Weights of a small image diffusion model: batches of 64.
Rows from block 8, named by matrix and row number. Rows with one number belong to one channel. Each number is 500 + 40 x the weight over the matrix's rms, rounded and kept within 0 to 999. All counts start at 0. Numbers have three digits each.
# convs0: first 3x3 conv (model.enc.2.2.convs.0.weight, 256x256x3x3), inputs 8-15, a 3x3 kernel for each
# convs1: second 3x3 conv (model.enc.2.2.convs.1.weight, 256x256x3x3, transposed), outputs 8-15, a 3x3 kernel for each
convs0.48:462544450502527567502482532555414500504511560420459492468521470543477467490513511485567445471529545491525481481551491498506519481506530501494516499516484464488494493487501517438499533525493472517528521501499480530473
convs0.49:507522477481494534518536447487484504499531516533476527510518524520533463527458510481525543522471532498481531498465511513487479487477452488463476498480539520498479493487511479462500486474529493512516524573505546536512
convs0.50:541501473508411497440433456458492465462420516562437489554553439478502490494491451506546485531553465493581548475532523421569446499541510494532519488514501523500498526514490452640543475470521426442515512471451596539464
convs0.51:428529546476529500434532489507583426480551472529424541501504541583524489462503591451488427450473463503482473430458521510418492512482513479471478479483485477511509461483496434462443512540533601516435560567495544666497
convs0.52:506523519504446543459545435497545461509566527462543485530504435466512475501593488469462537423471530500591515498505535475510489494517466477522506518520496528524491516507472451486498495487522434497512488532536559575464
convs0.53:401555422527425571607428505571561603500514463538525463589488464502510500484462610468534527442555525608443434499516519500564452472467535478538537558471484486480482529433485461404397517552528454574535520571511549550517
convs0.54:437552434487481457544520522468493508497524429522455471534491443514428532455490492531553486595563460466529573524542509579482466516516522517480513478492549495463516503406491531597444546489470506480512430542484545543586
convs0.55:487425596539456585422552619576562548478623459442534462475529499555492549498485490591468476397461570395466447481516522515497505463448573482508514531469520552465508455526464409479616457478521430570456531527503458577455
convs0.56:465539488494532498491525492543535521548478517488547500499483489452481474526524509526474495474419499449526480449505486497486497491489572510546514519465478488485537501489542487500480481473485489541507518419516493566463
convs0.57:494537519528525504531513451452519437539398546473467546531500561546463492487438500440473539530564502533641463538527535522497450465563474470483495529511535524518487506530533504568501527516553478540492471480478535504459
convs0.58:537475549503516434461472498514419514517499521571493493536527537483516480502475512468506513452548536524528524509504471527524429504503482467496508530524504526480473547524443482485495549478497493534499515521478488492420
convs0.59:520376454474566532461488471494538486433487451523504483483506439419445520473546508447487499553594519418549489453548466495466445445516514493500530489463500481498460528503468471535520554476573550512442482447520530489480
convs0.60:518627482507471645435531361574465497372399557535454462507464548480507555470440546386562489553505431418411449532495463480476515472588479505451521505493561444480473512512476478496516503587523420581572490473508662569590
convs0.61:496572440458487471584516535446539460481532480557367529487460507526469453526471505508535453515571497535496456511481527460445433510462491471463498459530475496481512458425478533441507534560511537468495543526500426449487
convs0.62:331507510496461535542621522519535479425481526523470462496397511529492413590470471571566434593588457464515537528450514574532397449542485493460514495446489568470461439370500553486469423498442529553505494647385598510554
convs0.63:465528482480456499537508458493549386596446524513499526474555503484515450458490474469467513432642442547550530451474503495521560554524508483486494540506480478490525458426552491371471536520471533480454450509527422494525
convs0.64:522462482493522547507593536505478519422507562637495511472466481533513492547489472526517483458418534506557550522507522490501515516491478518525478522558516468529505528468485471404522451504472477488497483523426504520527
convs0.65:478637455453662480487561475436465493452544474501525514630660396567575473505470473517521510527610499429529509436541493610503549552390584466500551507482460453484524569519668468472563444537421540545454490511442465486498
convs0.66:475530494495517510460542530482497471468556493493530509512530440537493499501601518432550578545512445467484429445544505482459501469507580528461523490554535469516478528455451566498517519595463505455486433548525448557461
convs0.67:430557503551487462523455477484495526540476452434477461497566493506447515490471476531499443602574517454392518513490535467486488507500544471491490492484519517513495520527497511562500504491500521559539460504528535538530
convs0.68:463406555404567485448543428415556436489570555511541464529609434481499487529542436477613630474491518565427468428505486542351727515550533433555539450450580518499455503504469474495586425552465476475504452544385466568569
convs0.69:515498462471399426505493471491521587497467624521477527497472456504480485492506515528535534547478518540388508510490457450486516490471469522475485508516490473507481560459512533473514482443488485499461521559524476545527
convs0.70:483512504472537496499440438454485465561591524545527540505536467483581524520464524497536520426460433440512368468455494554487508515547468482529519422467511507461468540489503490445458413389514481510527500466471540550477
convs0.71:489487460568536539482638491577606526499453502563553398487581595555469433469481514511499396533560564490483494534432533496475477534519472494443494517482453442481486497506425504491484511546595609569478591540501542495546
convs0.72:536423507511456448549507476461581503465541493560513505516467510440480539497572538588545449416588478508554573544525511542501540459494487486500530478535525518510529586487514531495491491519410511538514450531522473618470
convs0.73:470456430581569521479515457447544531579412525480438472612523499436498548530458516533435485480481470515467516495505495502547496488498546483518478432492496477468497563506461537587505528504509501449418516538449489482524
convs0.74:457513537519518499454345505436531502428583494479565449628563484465507514548546525521471409394560482432487522515435492509467540433475546499544426518605576507484515507580466540498474549482476548511577452521448463642390
convs0.75:743478321366585587462686439487639557576417536515550472481538552448427422539490500468648560581583563387386508610515503483511568612431438566518587374415444426507468544512310490362637568532412431607648538476400560410447
convs0.76:504506527457527517439510565558484479576537484473566473481472493460508452524505501542538503486532487485497549466480531446542477554431496528485525498510533492488512517544519555477589444479522533466487481495498491461449
convs0.77:445465519498608420510538484470456434524453565521507565485510503535484439488475517515567508472506517578550476482464541495423513481478434502511506488554515479526519526434468500422455511443532489517527512438495525514426
convs0.78:517515539546474527491454549456512500523511467453492568496535444457482499499491532496594536503527451433512482547473502487538540447479531496493546507538507494500470574430415496491525450495473504526565508516515584526518
convs0.79:518575465462547458573450439499492477488514469501534512547541510512523456498488479528559539571527473469426495457489498498444512493472522493504521459525522491468523461529511547488499538482459570512471549498488465531535
convs0.80:499498487497501491473444520411543480460532502469480446496519505511535522504505535488555431447440523512509557516457499531487478502494482494488509526487509514487472499443481525496508527512500502489465515469489477530530
convs0.81:541440527544540382428487546445522472495527441560459437511439477423605399475432533583572520444392455573512479502408435516507519462567469505503514458519624556434506484490431455502473513466533432555519358471524444370392
convs0.82:522517509431451489469448498526473527412462458497484472535557508549479508557547494579515449456516507478523501511514487477548543470477512458559479520501506515525517502554481462579543460427490493496437537464556535489408
convs0.83:456511475490568447513496606556417513495355525421474417383549516501452531518397557546450472488534545540614465493436470506545551459522441532498527525546565583452479513521396574466532548509540560491486500408463389440522
convs0.84:505471443440523509561459436575492494570504507537475502476496471486490464465437496441391422616513464524501566485466490542500590477528546454477456478486553481513446445522466536459588514523632498491454505527486515482551
convs0.85:484591427543468511530464551509395571436539492464498498489467505486539471536511515457535569575533463498527564478483481503543487511511516508497493490514480491516516481509477517468521500491500507544473509498492525428464
convs0.86:521525513498451471460508448506449502475568460438512530490528419538498567542534516526597514515590472504525575467481546490495530481471484462552569515507490488529489491454463613508461474535431511563418496431500507515548
convs0.87:511456513450468499495498591553493510446452483473490521491521534498497512505517528488422483464443453511458499482511506496503503493487488512508511488528510494497492491538484492462547490496500556481502459498500498519510
convs0.88:497485520473470494534491487533484507467449478512464494487474473488492488511511509496491495451480508492474490497518510483491495523526518502512515499500502507497501493508499508501512504491521495464525524483503500498490
convs0.89:448569451571340629582481350529481413461640501340532445542547403459400538510469462611421451355436529513565494476487451512561554477361557432444478543594555516487475442452548563428570452527430504478475571630532436419493
convs1.48:428496517575421486496480545574532535390585467483556452460509509539498502567583462532478432488453543502552418508441510513452458482520564481483494533487483499481528478493541527450449495482483479495553438528477466462476
convs1.49:548527470557466480511451479493487539513487521479447477527524504477544492514447489526456482433497506516504511446464514471459475523529536508529505532495496518495492521507496464544532516484510499447509375504531479496490
convs1.50:548510526596525454481509520550477508478460532526615439544456527581551472513554517487483525529451447511390559527433455515471539470480426502447556461441566518473611519515517553488427543501471454550446543513463493532459
convs1.51:527494502584485529574481526433570581490523519460517538482526478460469533504481519580509479507552502494402643478504493467494497485451569442515555533589482523589489548474465460500511493493588536464428486530461602440451
convs1.52:516440532483443515510522499465521565498510534464527504471509490481521494492467478510488480469499516512513517508490493435507541517502513514528501445493476475474517524499548470492549532501520485467478460518496415504531
convs1.53:594530429429459456513444528490488475471555486521424479476607501544549548466424465490547442604507499458512546552449530461465513539592542450548576469494542525457474493458513451429580435553523463548436436447487438513473
convs1.54:539464435558500440505463510526476520488440660488525572457523509470439503489559554527454552491503568462484415490464538520530478450536496547450450469487532542484445518486506506491556508604382476463515514462452519540440
convs1.55:469509509526503433544489476459418522455640490523468441540482440519488578545552442522505462489433542522490484464444536508510465442481558531505433523525472512509476479437488541475392423522528485476517535427530500485431
convs1.56:515497537541530489530500432456493533486505519466510501515470530466543441498488538531452505536594497492516482471498517516502526482517440463507505506471480467498487489495513453489516494505431519454489473447454479499519
convs1.57:511518532567496505534478448527513505525531553592500490525493500516516517489484565505474483491546496493520502507488502512492555523448464464519548475490502469515493521507492445469492416485467568463467450512492465537595
convs1.58:508516487532494488532485478495594486507432467472488501490497548474509474499536464489506520494439464455453528510530459470488490497451526477508545444511540512517486494476468491576461528535499503512474468519507482500492
convs1.59:483529503536493545540560494498531505505492552559474534533510572482424564540542553495468600509513472520462466507420494552438434467573538465554533478540531506427447497430458493589476538470424520494490511432534473505480
convs1.60:446522536482488512440458518522475491506577561493546478484510510466463489567656523481599558489367412461490525439425480505440538493533385536496550505477535477404452531539512578432373400477483536455505427482411466496471
convs1.61:550513514526492486508467482512532517523455516553470433478464489587593477445468572523487516523470480536476413512521496410476488545522486455512553517441535583475492500520505417545530501450496464486517457426480566561552
convs1.62:544538519399531426477390465480458466496583565642519490455562526551491520469486589427412552540506405559452482529490504522578533468464537518481546438462501472527560544567503579455573460554607571587287532529485512510533
convs1.63:525549478479475544507503554463510524515512507511556523501470498468465556570489485529507444482514512519451599466473431387490473476456562565454535574537537497512528464482533486511476485505489429535475447443520488493543
convs1.64:544496513492479474453508546534570473451471502496518516515498550521487474459498470492488513530496542482528486510484471494492539473451474474491467522506470475506466461434490446498477490562523487503472442542502490517506
convs1.65:507528570511414610490486515487444545428587503541500466560464494517510540515486507548414554478482507507428475420557396588454413603528483401439494469436484432495543445403522571530494496484458448509428506458520532551452
convs1.66:486448505492442445482502534472492483434420516494438487572563509499449541546581550568537587574508424420440564459457527541430547453491542463464523545523569486467444421487588462461461428512472460509467435481513549491480
convs1.67:514447484521497521470485513508501523495453591510534522511520481481472519523500522514574538508575481560478496519486541483504484515512520490504478502461525510465511460504514478593541490455430449513563457425478490583415
convs1.68:532518424419520665530532430520441585420535475568479386506427450532511486606606619525453500521510484459465593556528561532478433460569465433470453483439511377631444567429474558533453386528571498525473510491467463494489
convs1.69:504501540504486497565398545549537498473524451464440510531460554501566475530532485479533518493477474478488531503504488469536515529475511440490452602593484498513490465412471428542581480542505529478498460496480489511581
convs1.70:532489522414416452535491479498543493477459466500507518522507485477502512486448499603473499539495500502450489491483479491415388534547535529531492496547560514444414483467472510525536456471492499544562529539485464494513
convs1.71:561442574561547468550483469555533534493442468479363418463535521494504520479506477479516440481537458456476473492452496485488533566480508534474485512524506473491533524522451491440505478428547434475468505445405478510480
convs1.72:523484506559488522588483499496518467492466487440482441554580483532459527488522492413459527491424533488471480456445485509509471484498463509482491458542506475554536486497584521478578423516447460442557444490472450488502
convs1.73:536443518594529483506579534497515507532523602541507560562558477531494531565477430486476501448499527477498539508518477530509542520447535485474596527478491509475499512502409498479364454457455495526482495535489476470450
convs1.74:548558432407493520511383521531422491366448651468525365529553569583458410464518579483449494473472481551470408469498482474463458553425538514535381577431448489398523416542550490634548565469489469532481479445531461520481
convs1.75:447516408538621575534492480569351442452611428492476429508469535394507465493506494492483671496496484404419523500478309378580518487507372594496547517430402527514510525504526463403490541462466465597466545393404452530512
convs1.76:459470611554474492529525463501535597480527426534476443481549547492567476530527522637610478493489487511492551522531445513557471531494523432449538511512466524487513525496507515504442526465475511513481491518518534475442
convs1.77:472425552565445403569489437505477513524519459490450504508521575501541497504499503460565574541458581473481533549432493379549514539581489568487539443521444501493446332528477445469480522539489461482513455513566464556509
convs1.78:539464521516532453480492492472519545494500522494505468524542552555537463465511514523509492560474497478418400473487520513505507581485529512560490456456487554542478445565546556561534490574410486459566483505394511492488
convs1.79:556494488512532499541528516520465491473484538508514542481444464540485558461476512559529498441439453490456523538472527470430406510566543569491429491431445478626508484612521541550445482449452452532502451478467447545429
convs1.80:444544501531504511535503542530504472522487497523489477516516493491518485490493511469460473528508552530501561478518485531528509517510428555483486551479474467501507503536494527512481492491473488508457473528493485540529
convs1.81:448456549480481491514431569381475518488488498567487487525500427518442652540417456528433467587557494527447531427571600462568413511550591466423536545413421541397475555594472449417573493558474563542499506475550459397439
convs1.82:490454481494495520475547489521535484428484477463478521504503470490542435419488489500497503432478556502480470532518494464492497498513525521440552456569526473551522511519524507464476546469530477451471530481552516514441
convs1.83:475522512433486529554443438498446548516530472542501509492541523492519507490488562537508501532464519492368493536477595421497470568512501496491527475548451479474493496448506504494433482510476496464503552470501471476485
convs1.84:508549486406444502473527580556481587527458476530512459443507514491517542478562476457455490534496557493426530581506563463518444481582439462419568568656424494581491577527462586434400497428444607599596620634578640549551
convs1.85:541490477449499517512540481488488547512475511462529490443452525478497444538458532491491480494465532498494495520491537480473494476496484495465503446542518489477523545476458479497489447473590499542519490485464510458523
convs1.86:546456529473443489454464474462521549462474524504509506529514517521467487524471464501449490482440546439463521505513530470407503515455533469444453528488458472530485416570582488470533513452420449468478468538489529501505
convs1.87:503471495494539537472520504514513506512532502518458489467479525491506478485483492482512477508514464499503524482483487517494451515515503503499489523510486487485508553491508503469500544482448480500524495496538514512508
convs1.88:512514510503514493498510503504522493542516462490537515510518475479501524507495473493456490512516496492493536483518480504498504473502505531487490511491516484497495524477493476492474509504502501478501521483468513512507
convs1.89:572494414512546468501455584523519554464457519536503441466391574534514432536450409514389430493511566460564415423592442456448549592441504537430512499506506438560518524507539538412409442462521495545538535401535520498583