A small image diffusion model, trained from scratch.
Data: trained on microscope photos of single blood and bone marrow cells, 194171 training examples, 1.7 epochs.
Rows from block 9 of a small image diffusion model, named by matrix and row number. Rows with one number belong to one channel. Each number is 500 + 25 x the weight over its row's rms, rounded and kept within 0 to 999. All counts start at 0. Numbers have three digits each.
After each channel's rows are labels from the 100 images, of 14976 (inputs lightly noised), where the channel reaches its highest value: "place" is the part of the image that holds the peak; "responds to" is what is common among them. Only what is clearly more common there than usual is listed. The data: microscope photos of single blood and bone marrow cells. In brackets: how many of the 100.
# convs0: first 3x3 conv (model.mid.0.convs.0.weight, 256x256x3x3, each kernel summed), inputs 86-171
# convs1: second 3x3 conv (model.mid.0.convs.1.weight, 256x256x3x3, transposed, each kernel summed), outputs 86-171

convs0.234:508501485465507513498542486572477490505516510478491490509511492497510454500531492470490563538502471516479477489484470521525502521504481498466491437462525519488500482442480525519470471506528465486512474492504524525492502504539515502511532472488497489496520515
convs1.234:493564550532537501463516522479516479507502531530489499452491473536530559491468515485480486489483508514520542476515517500507495515513508498482428485549476474510475485506507503496518512507512522519511506516505491495513473519510482457463487495464497481471471515
place: top right (100)
responds to: cell type: segmented neutrophil (45)

convs0.32:462509496505514523510530552537504482508462481524505476511486486526499464492537509488520469472518547483465469473509494509481490488520509477459554524473533503508497514527515507503481463495502508476503496503494518520438504519409455505514490471523502464509517464
convs1.32:479540518521450490464525511489439470462525536459517475492479507466483534503496487499510424447513459478524510484494495494520509527504535560495500464514473488480483503478496476552513497525486516495547518517519480498526499526506523521518501523472526493505500445
place: centre (100)
responds to: smear: peripheral blood (40)

convs0.235:483486498526510503488506510482467465489503520501510477497512459493472500485495462535478470492514523459541471493494493497495500522501526511490489417503444496535514525481477494525519491500524481518483515493500484516527531521509486490466458504515479517501502498
convs1.235:509476495468487470498460497513506497525496488517545516470489522485530521502521518523492558511513495491485525515502506497475490482477480501498462558499529493445526458554519499481507504480529499526493480490478494487488481500480567438490504529490484494465453542
place: bottom left (64); middle left (36)
responds to: cell type: erythroblast (33)

convs0.226:514500494488506517438531498471495512510503497513492498513497470492496552511494485520523511552499473502512528480463466470507505511509458493509525524482465490512481516478462525509490487507473471469509443514527516497490453507490552491486468526487484478520488486
convs1.226:464528551506488461566478506472492490486504509500520487460530462468544565460442470524493478448510520504520507506490474506501522461519542459486472467488472484509523483511539506482507492505491464494542518467529457478492524493522487492469477513504507496515473473
place: bottom right (100)
responds to: cell type: erythroblast (67)

convs0.48:488493535501498524512515534473514495492492509497487522533508497474480485491495501549503476504515483502482424499484456490503500511469491529504525450517498534514515541502484504503524498508482510509489510516504485491460510483539512497503453481500512524469515507
convs1.48:500514456519486498482474510532479520520484495488540495490468509516533507521527489450528537503479498461486515499487483544481477490525505505504495513477508470480476487524543540514453484444547509481452441449504482543515518495466494481506518487448517472455468529
place: centre (100)
responds to: smear: peripheral blood (38)

convs0.125:514473518501505517523489476497476513502510517503450507533505480466491534515480474531476504497486483495483489521471503491466500532509548453531484482466498496486508509524497445474484553485439486480481491486522496505485503495482504494471512512489527491484470507
convs1.125:532483481513494498524492496514495515506483468469515503481516490504471465495485509536515501510474514501496508501521521499501484507505490542488531531510482448499488454508545475554464490440543524498478493460473491486483516482460541424504501493516469519473515544
place: bottom centre (98)
responds to: cell type: erythroblast (34)

convs0.205:494497485521515512507517432455506514505497504486501476503551435558499505507489490521524475439521506504497479513503469501526501492493479530484490445484523501516515490516491488482481471500497480480514505513492500494509487500470506497512474518483503459500493442
convs1.205:531571512516513481474502503522481459548514521477494513492516489483500505519494497491521473540451477557432508499498503532536533477502455504487519540507517508489495531515519487477473522536519525523494456516493504486478515477486494494490492501501544491458547519
place: bottom right (100)
responds to: cell type: erythroblast (37)

convs0.211:512498514497476455469495555475494480495519504484460462531506472584494515503504500481518432532481506487512516480543504506510511497495527467502499490521414470488470518490511492513478480518496502502514497496507523519484538506457483499457488516490505533501490536
convs1.211:499462467501506509517495481518509455530470476479548475525516523506501510508490490497543565527487537522483506511512487481441483485454453521495518527499525548499494480527506505477517476508517488502482514458508528519535502496520490475525588458480435484506456527
place: centre (100)
responds to: cell type: erythroblast (54); cell type: lymphocyte (36)

convs0.79:536496530514517507541502497475549500475481480498474536483498492547492450509478486493504507515495501474485459526450491555504511531524462527477503504476528477523516498529549517490480464491522466446504523506502465539496498508497505501517511490481505492520489496
convs1.79:509511476534510497477476542504465474478496480509535485514438508506508495490522501469498489501509483517502498472537449489514457507494500504527503487494495474502495490504526501516440509462511518574435474474505517489486535473492469444504498482483512499449487531
place: top centre (42); top right (25)
responds to: cell type: lymphocyte (35)

convs0.248:509506481504474472442508512519546478489483496498487513482502465484511494516550467475470576523506491512483483481523476521460506519456510540494513501508508505504497506464480492519485477506514477510507535506496505517489464488440540508492519475510501473514481489
convs1.248:490473521470508503535485467490469498505521480497527467516530554529551520504456514572499444492495526516498479485464476530500464531533530468500492518518498536488515446512504477468530541507510505498482473493474496510471484536551517518443454509481506537565471524
place: middle left (98)
responds to: cell type: erythroblast (37)

convs0.28:494519518536499430469464481495517514474487509461491529453539493475491497492526527489497496547504463577496493509483486490509503516545468535471481521470467504523454454452480512504495525501481473518496480511501525507472484503450482515513503509476497562498504488
convs1.28:506549543497460519520466466505488486437510499527508497515490484522473470483508514501485512484503486496509500479475502507536485533466487516505477458509508516519511541507493481487487470517468500486527485559443501492471507513532550504508510550496479516534487457
place: top right (100)
responds to: cell type: artefact (30)

convs0.62:492489440508475522508474540525521503467480485503560457552552533472473503498588502518525523502480506473531510492469499497462515534523505496507483502524491480472509535523493474516535504488515531536492494497488490507496530470549532498525559479498473543511499541
convs1.62:498472489514480508528478498491504532502506470516497534496454520531506481498439529458471479528482522469500510487522496514458494472504491513452530526491529520525500476518537479529455511463503544530462531449461477490525555491472441478484504482507537505470464558
place: centre (100)
responds to: cell type: erythroblast (54)

convs0.68:496516493511481520490489483497503539497527501500491531484500515484492486514482486557483536538511470521503463481507411542486502551481502528444540479527494476498511561455526480480503497499494506481499434505500477478528517506455497507525453464485519514511482488
convs1.68:493478457532502499540517538461514482497489497504544502492447493532543481470520493532554488490519509492505487523535511462447493496519496477521498505470527492503497479516520471498463504495501534563442544469523507505484502449483469463519534501498517498448481531
place: bottom left (100)
responds to: smear: peripheral blood (39)

convs0.199:467491485487501458465505450472498491518495508501485537507552481542499541504445479488496489477502494479539497468478501509497512490538462550541522494477489541498508425421496510451511490503519477511506481512518538477467467505475506499476490494494476508505509490
convs1.199:491476486481497511492508493498492465492474480536499499460497492522492522513457479523495501508492511528491517495472424552473486487527518443478501497505506528479513491438487496481520474567498474444485524521537487479487524480525502490483473512507479477533502471
place: top left (97)
responds to: cell type: segmented neutrophil (43)

convs0.169:474504485539500479575527531589482471503469503522443482526504508503515507513536475491523476494512521486464518482512535489493495509483528439478505516526464480517481518492492497508495503491492523535497517486499496501418486501424496519472500493521468517502498537
convs1.169:512505524484492541486495527457520530502499463503523537476490505511459545507490529474488506517464526508526505475515445523520503509480535522511523498496546530500492549496471502519502490463534511480471480518483482498520522519489471497524482484477528478489511490
place: centre (100)
responds to: cell type: lymphocyte (34)

convs0.206:506490495465483536526532486536572498509460506519486507511518475567489514503538484535500515467505517477506497484530448488500513504525487536485537484495520481515467582455481499459491468505506556493516524505498511522488535498495500493488532479515529504513495496
convs1.206:520485534497503470498529488515470512516529480492504518502470466474458443509498510491499482546511505493499491508502489517499503499510505497519530533513491510486499480497479526482525499504445505512530505512498525456485502484488475496482494527516499545505525511
place: middle right (99)
responds to: cell type: promyelocyte (27); cell type: proerythroblast (26); cell type: blast (25)

convs0.0:563506475481516490468494502557495516508529461500470571513499505482505470501461463495505517537487502542559459500517455489491506509539511482483492496538499491484499496513501491452523525497504467507497475505502488497529512494497485484492532498494493541506499524
convs1.0:483523515540498491563481481422520514482497515549552497471492475526521512493501535491508466452466489485504550492495515506520455468517482460520496509454490529538516489488508526544427493463511487498515486473483482509480494525511517494501497522525502473467473495
place: middle right (100)
responds to: cell type: segmented neutrophil (44)

convs0.26:485498504520499531499509531563504479476486490526492474526542498489481487510482505539535531541496474464463473488503472488509481501424489498501565495495492496529520507529518499540494430496513530493494479498490517496443502493462507496489478458489485484478506433
convs1.26:508522506503549473502492446438487500552566509496523524497527497500504522526491503487519513534525486491495493566476501528484540494541518529517454509492511494494518473481530502491526516527509551450510467486535515467513477517504518523491486529463507524488479506
place: bottom centre (97)
responds to: cell type: erythroblast (33)

convs0.208:428493514447483430480505455469509495515517529478494456474499519480510476498503478514493526469489491443537502485455493503517520504489492533475501442487514514494497421470481508491473477519506503482510506500494518495484504505516529486512479515497486482516487469
convs1.208:511483522478530502463468506473500529507491529514487522485529467500487499537497529511489493522494488510484471540478454504478488489489524511509521505510497525499507542481481522441565469503476498476524472541495494467514471523487497514494509478487520488549509493
place: top right (100)
responds to: smear: peripheral blood (36)

convs0.66:534495487492504489466510532551484494454485486532526517493480479529487507500520531470479513541494488533501469492461461529496505527530480524477520484475542485522483557549514535439468480503470516546506472524525502516517518482484482515526522504510509484541519504
convs1.66:498483467528503526549478491489554530514504478513513530549478532479522466521500478548536519501465509493534530512527507472473510477492493478532532536547492496518501492512551493505468532485520523509434525445490498509502500509523491471515517491503485523467470524
place: centre (100)
responds to: cell type: erythroblast (36)

convs0.81:496497500500489509451518502461507498515495506520492501538540459487480515510490489515509458514505498495499472503469461505515517458385490508489510482484546529526521496503463466487520484509525475485508514523515508468460490499505507518529457502490529505509518419
convs1.81:485540523525515496497469476499483495503496504461466460486520445484518489512507486491493534458498483517508510521473511513494512497556460523452497486511485514454492500483499522458466483534522454468511473485506505529513472543460465540476511483481532449533508497
place: top left (89)
responds to: smear: peripheral blood (37)

convs0.250:513516515517504506486503464512445479512521520488487500520547454504511514510470488492493452523513466472496470491473471507516511510486479515462517531486512516505505495495560513475454465515477450497517465510511518481466491506483481512510434469487488479492501421
convs1.250:482535524514526490487478482472454498477504506435492470517518476491535549517514446501531530474529500512506497519524467510500485507480471529520544484468398497531501498479511500508533523515493506454515489509498511498530490496503518476540504501482539495504480474
place: bottom right (100)
responds to: cell type: erythroblast (40)

convs0.212:456509488506502453486508522544535489501514506518493444526431559539499498459568491505507505526513489526489490494511462521529513488532520451476503530507467494497479533517508512546522496494505531532500503501485525508471540476446489488513491532504527506471481498
convs1.212:485554489512518510541465529477492496491489469528567539523467539466504511543477535485539507512489554479513522502518524488486517474484482471515487483524511495500483477506543531500516519457526484525472499484530508533512550546497492509489515460487489526450458512
place: centre (100)
responds to: smear: peripheral blood (49); cell type: myeloblast (37)

convs0.76:495494481507480480536510509473521507458525479549550523499508510491506477469551487486443420529505536500473484502518497491479514483499529457515476495500473467526484537531548520516523511511508510510479526500516502505524529494512477498517506527517496506508476537
convs1.76:532484460513485504506488536543523518498476456510526511528473517522507475510492522485517511491473507510525535466528494494496486483479461493519522534496506481514488517524510486541431530426515514566451504468477508496504508443455456462499534496501494510437496531
place: centre (100)
responds to: cell type: erythroblast (63)

convs0.8:571509485532490507498503492528462483513501517477483482436492483474520478514532449476492506510500498547474502510518477478502520507568490520510500513510508497486496453474439483478485498515479519469498451506503460478454476500522451497506445530496519489483488460
convs1.8:511495501497505483518524497491525483488508451528497508500459496517472499484467462500492509522499522511477514478449453502499527515465481505486516532494498495508491531462517521481490499540497522486436509533465510480482506492466466507573538469544520464517551518
place: bottom right (100)
responds to: smear: peripheral blood (57)

convs0.172:445516499515476471548532557495476488515523512539485496517470474482496524505569498479520472484509539494461497510542496481503501509439507461487524491505464492495522520523476478517477479502465484511518521506487480495473519498527477497511485510477515424484495483
convs1.172:506496521570515529516495473537510514495510504461479527550556482494469442472503484523490517464478465526524501481467477516515518494534505538495508492478487504546525495467447500499485536490470515458500471520469508486497449499484489489468477503497505544530484485
place: bottom centre (99)
responds to: cell type: erythroblast (51)

convs0.16:502500459511508546502528527501500506522462501517508518487497512500487472495518491470493499518521520455537514478481501489485514510514465502515534554499495490497495547520507454505530499496467470527494478491502495564483467503491482502490487455512507538519492440
convs1.16:455518521459498450516480454451515509467523526492516497494539514494500552494573509510466491510507489445461498478488492453512465511487563499497502511506516522491472512513473490494540497507490559472506544519516483482501501501516506511513511528475506464515494478
place: bottom centre (79)
responds to: cell type: blast (28)

convs0.173:539489476527545491466487455498503507496510524483517544458524516494499517503531520465512485485507478525481452515461500500523509482568484499531467521456522527487530440467507488504495491497532499505505493504507516502486513500518533494469509513496480548503475510
convs1.173:481470553476496511498517471501482501461527485473448481480533517494480497509475519510525538490519519532534513516533492475479502521521521488471463496533487505552496464496531465505546546501470514486511488526518522500515509497526522522523462503485480500517535516
place: bottom right (100)
responds to: cell type: erythroblast (42)

convs0.23:516513553488512456477446441476512504495527511489519498461504507454500531498472512499508519462493490489526482492450495545529522505531503531499511486486558515488472419475476498497505489492520477492495470508484488487515496517517508492524526511478475499468481519
convs1.23:439514519531498531502495493505525499490527495519476509517536496481529488526509464478520482483489487545452484504507442512524532555479494487519467473519488454527535524518534472498567486538460507489520488505510483511477498509524524544514495531507514534524471472
place: top right (100)
responds to: cell type: artefact (30)

convs0.77:487498480495501505574527508539545475495494461533529532548522552502492466491489522509508491506492495548528483505507450514487509491476441501495496469516549483510481567547521510496487499491513514499502550527512500539527501499507524496534579500523454475525520446
convs1.77:513479452511511506529461486544485539476505468503490474508510532540496518519548494493481476496483525495489524469504516505501495527516552500513488496523479470515494529496481514534473531410507533524466477481500498490497517457449466475492494490439506504461512544
place: centre (100)
responds to: cell type: erythroblast (68)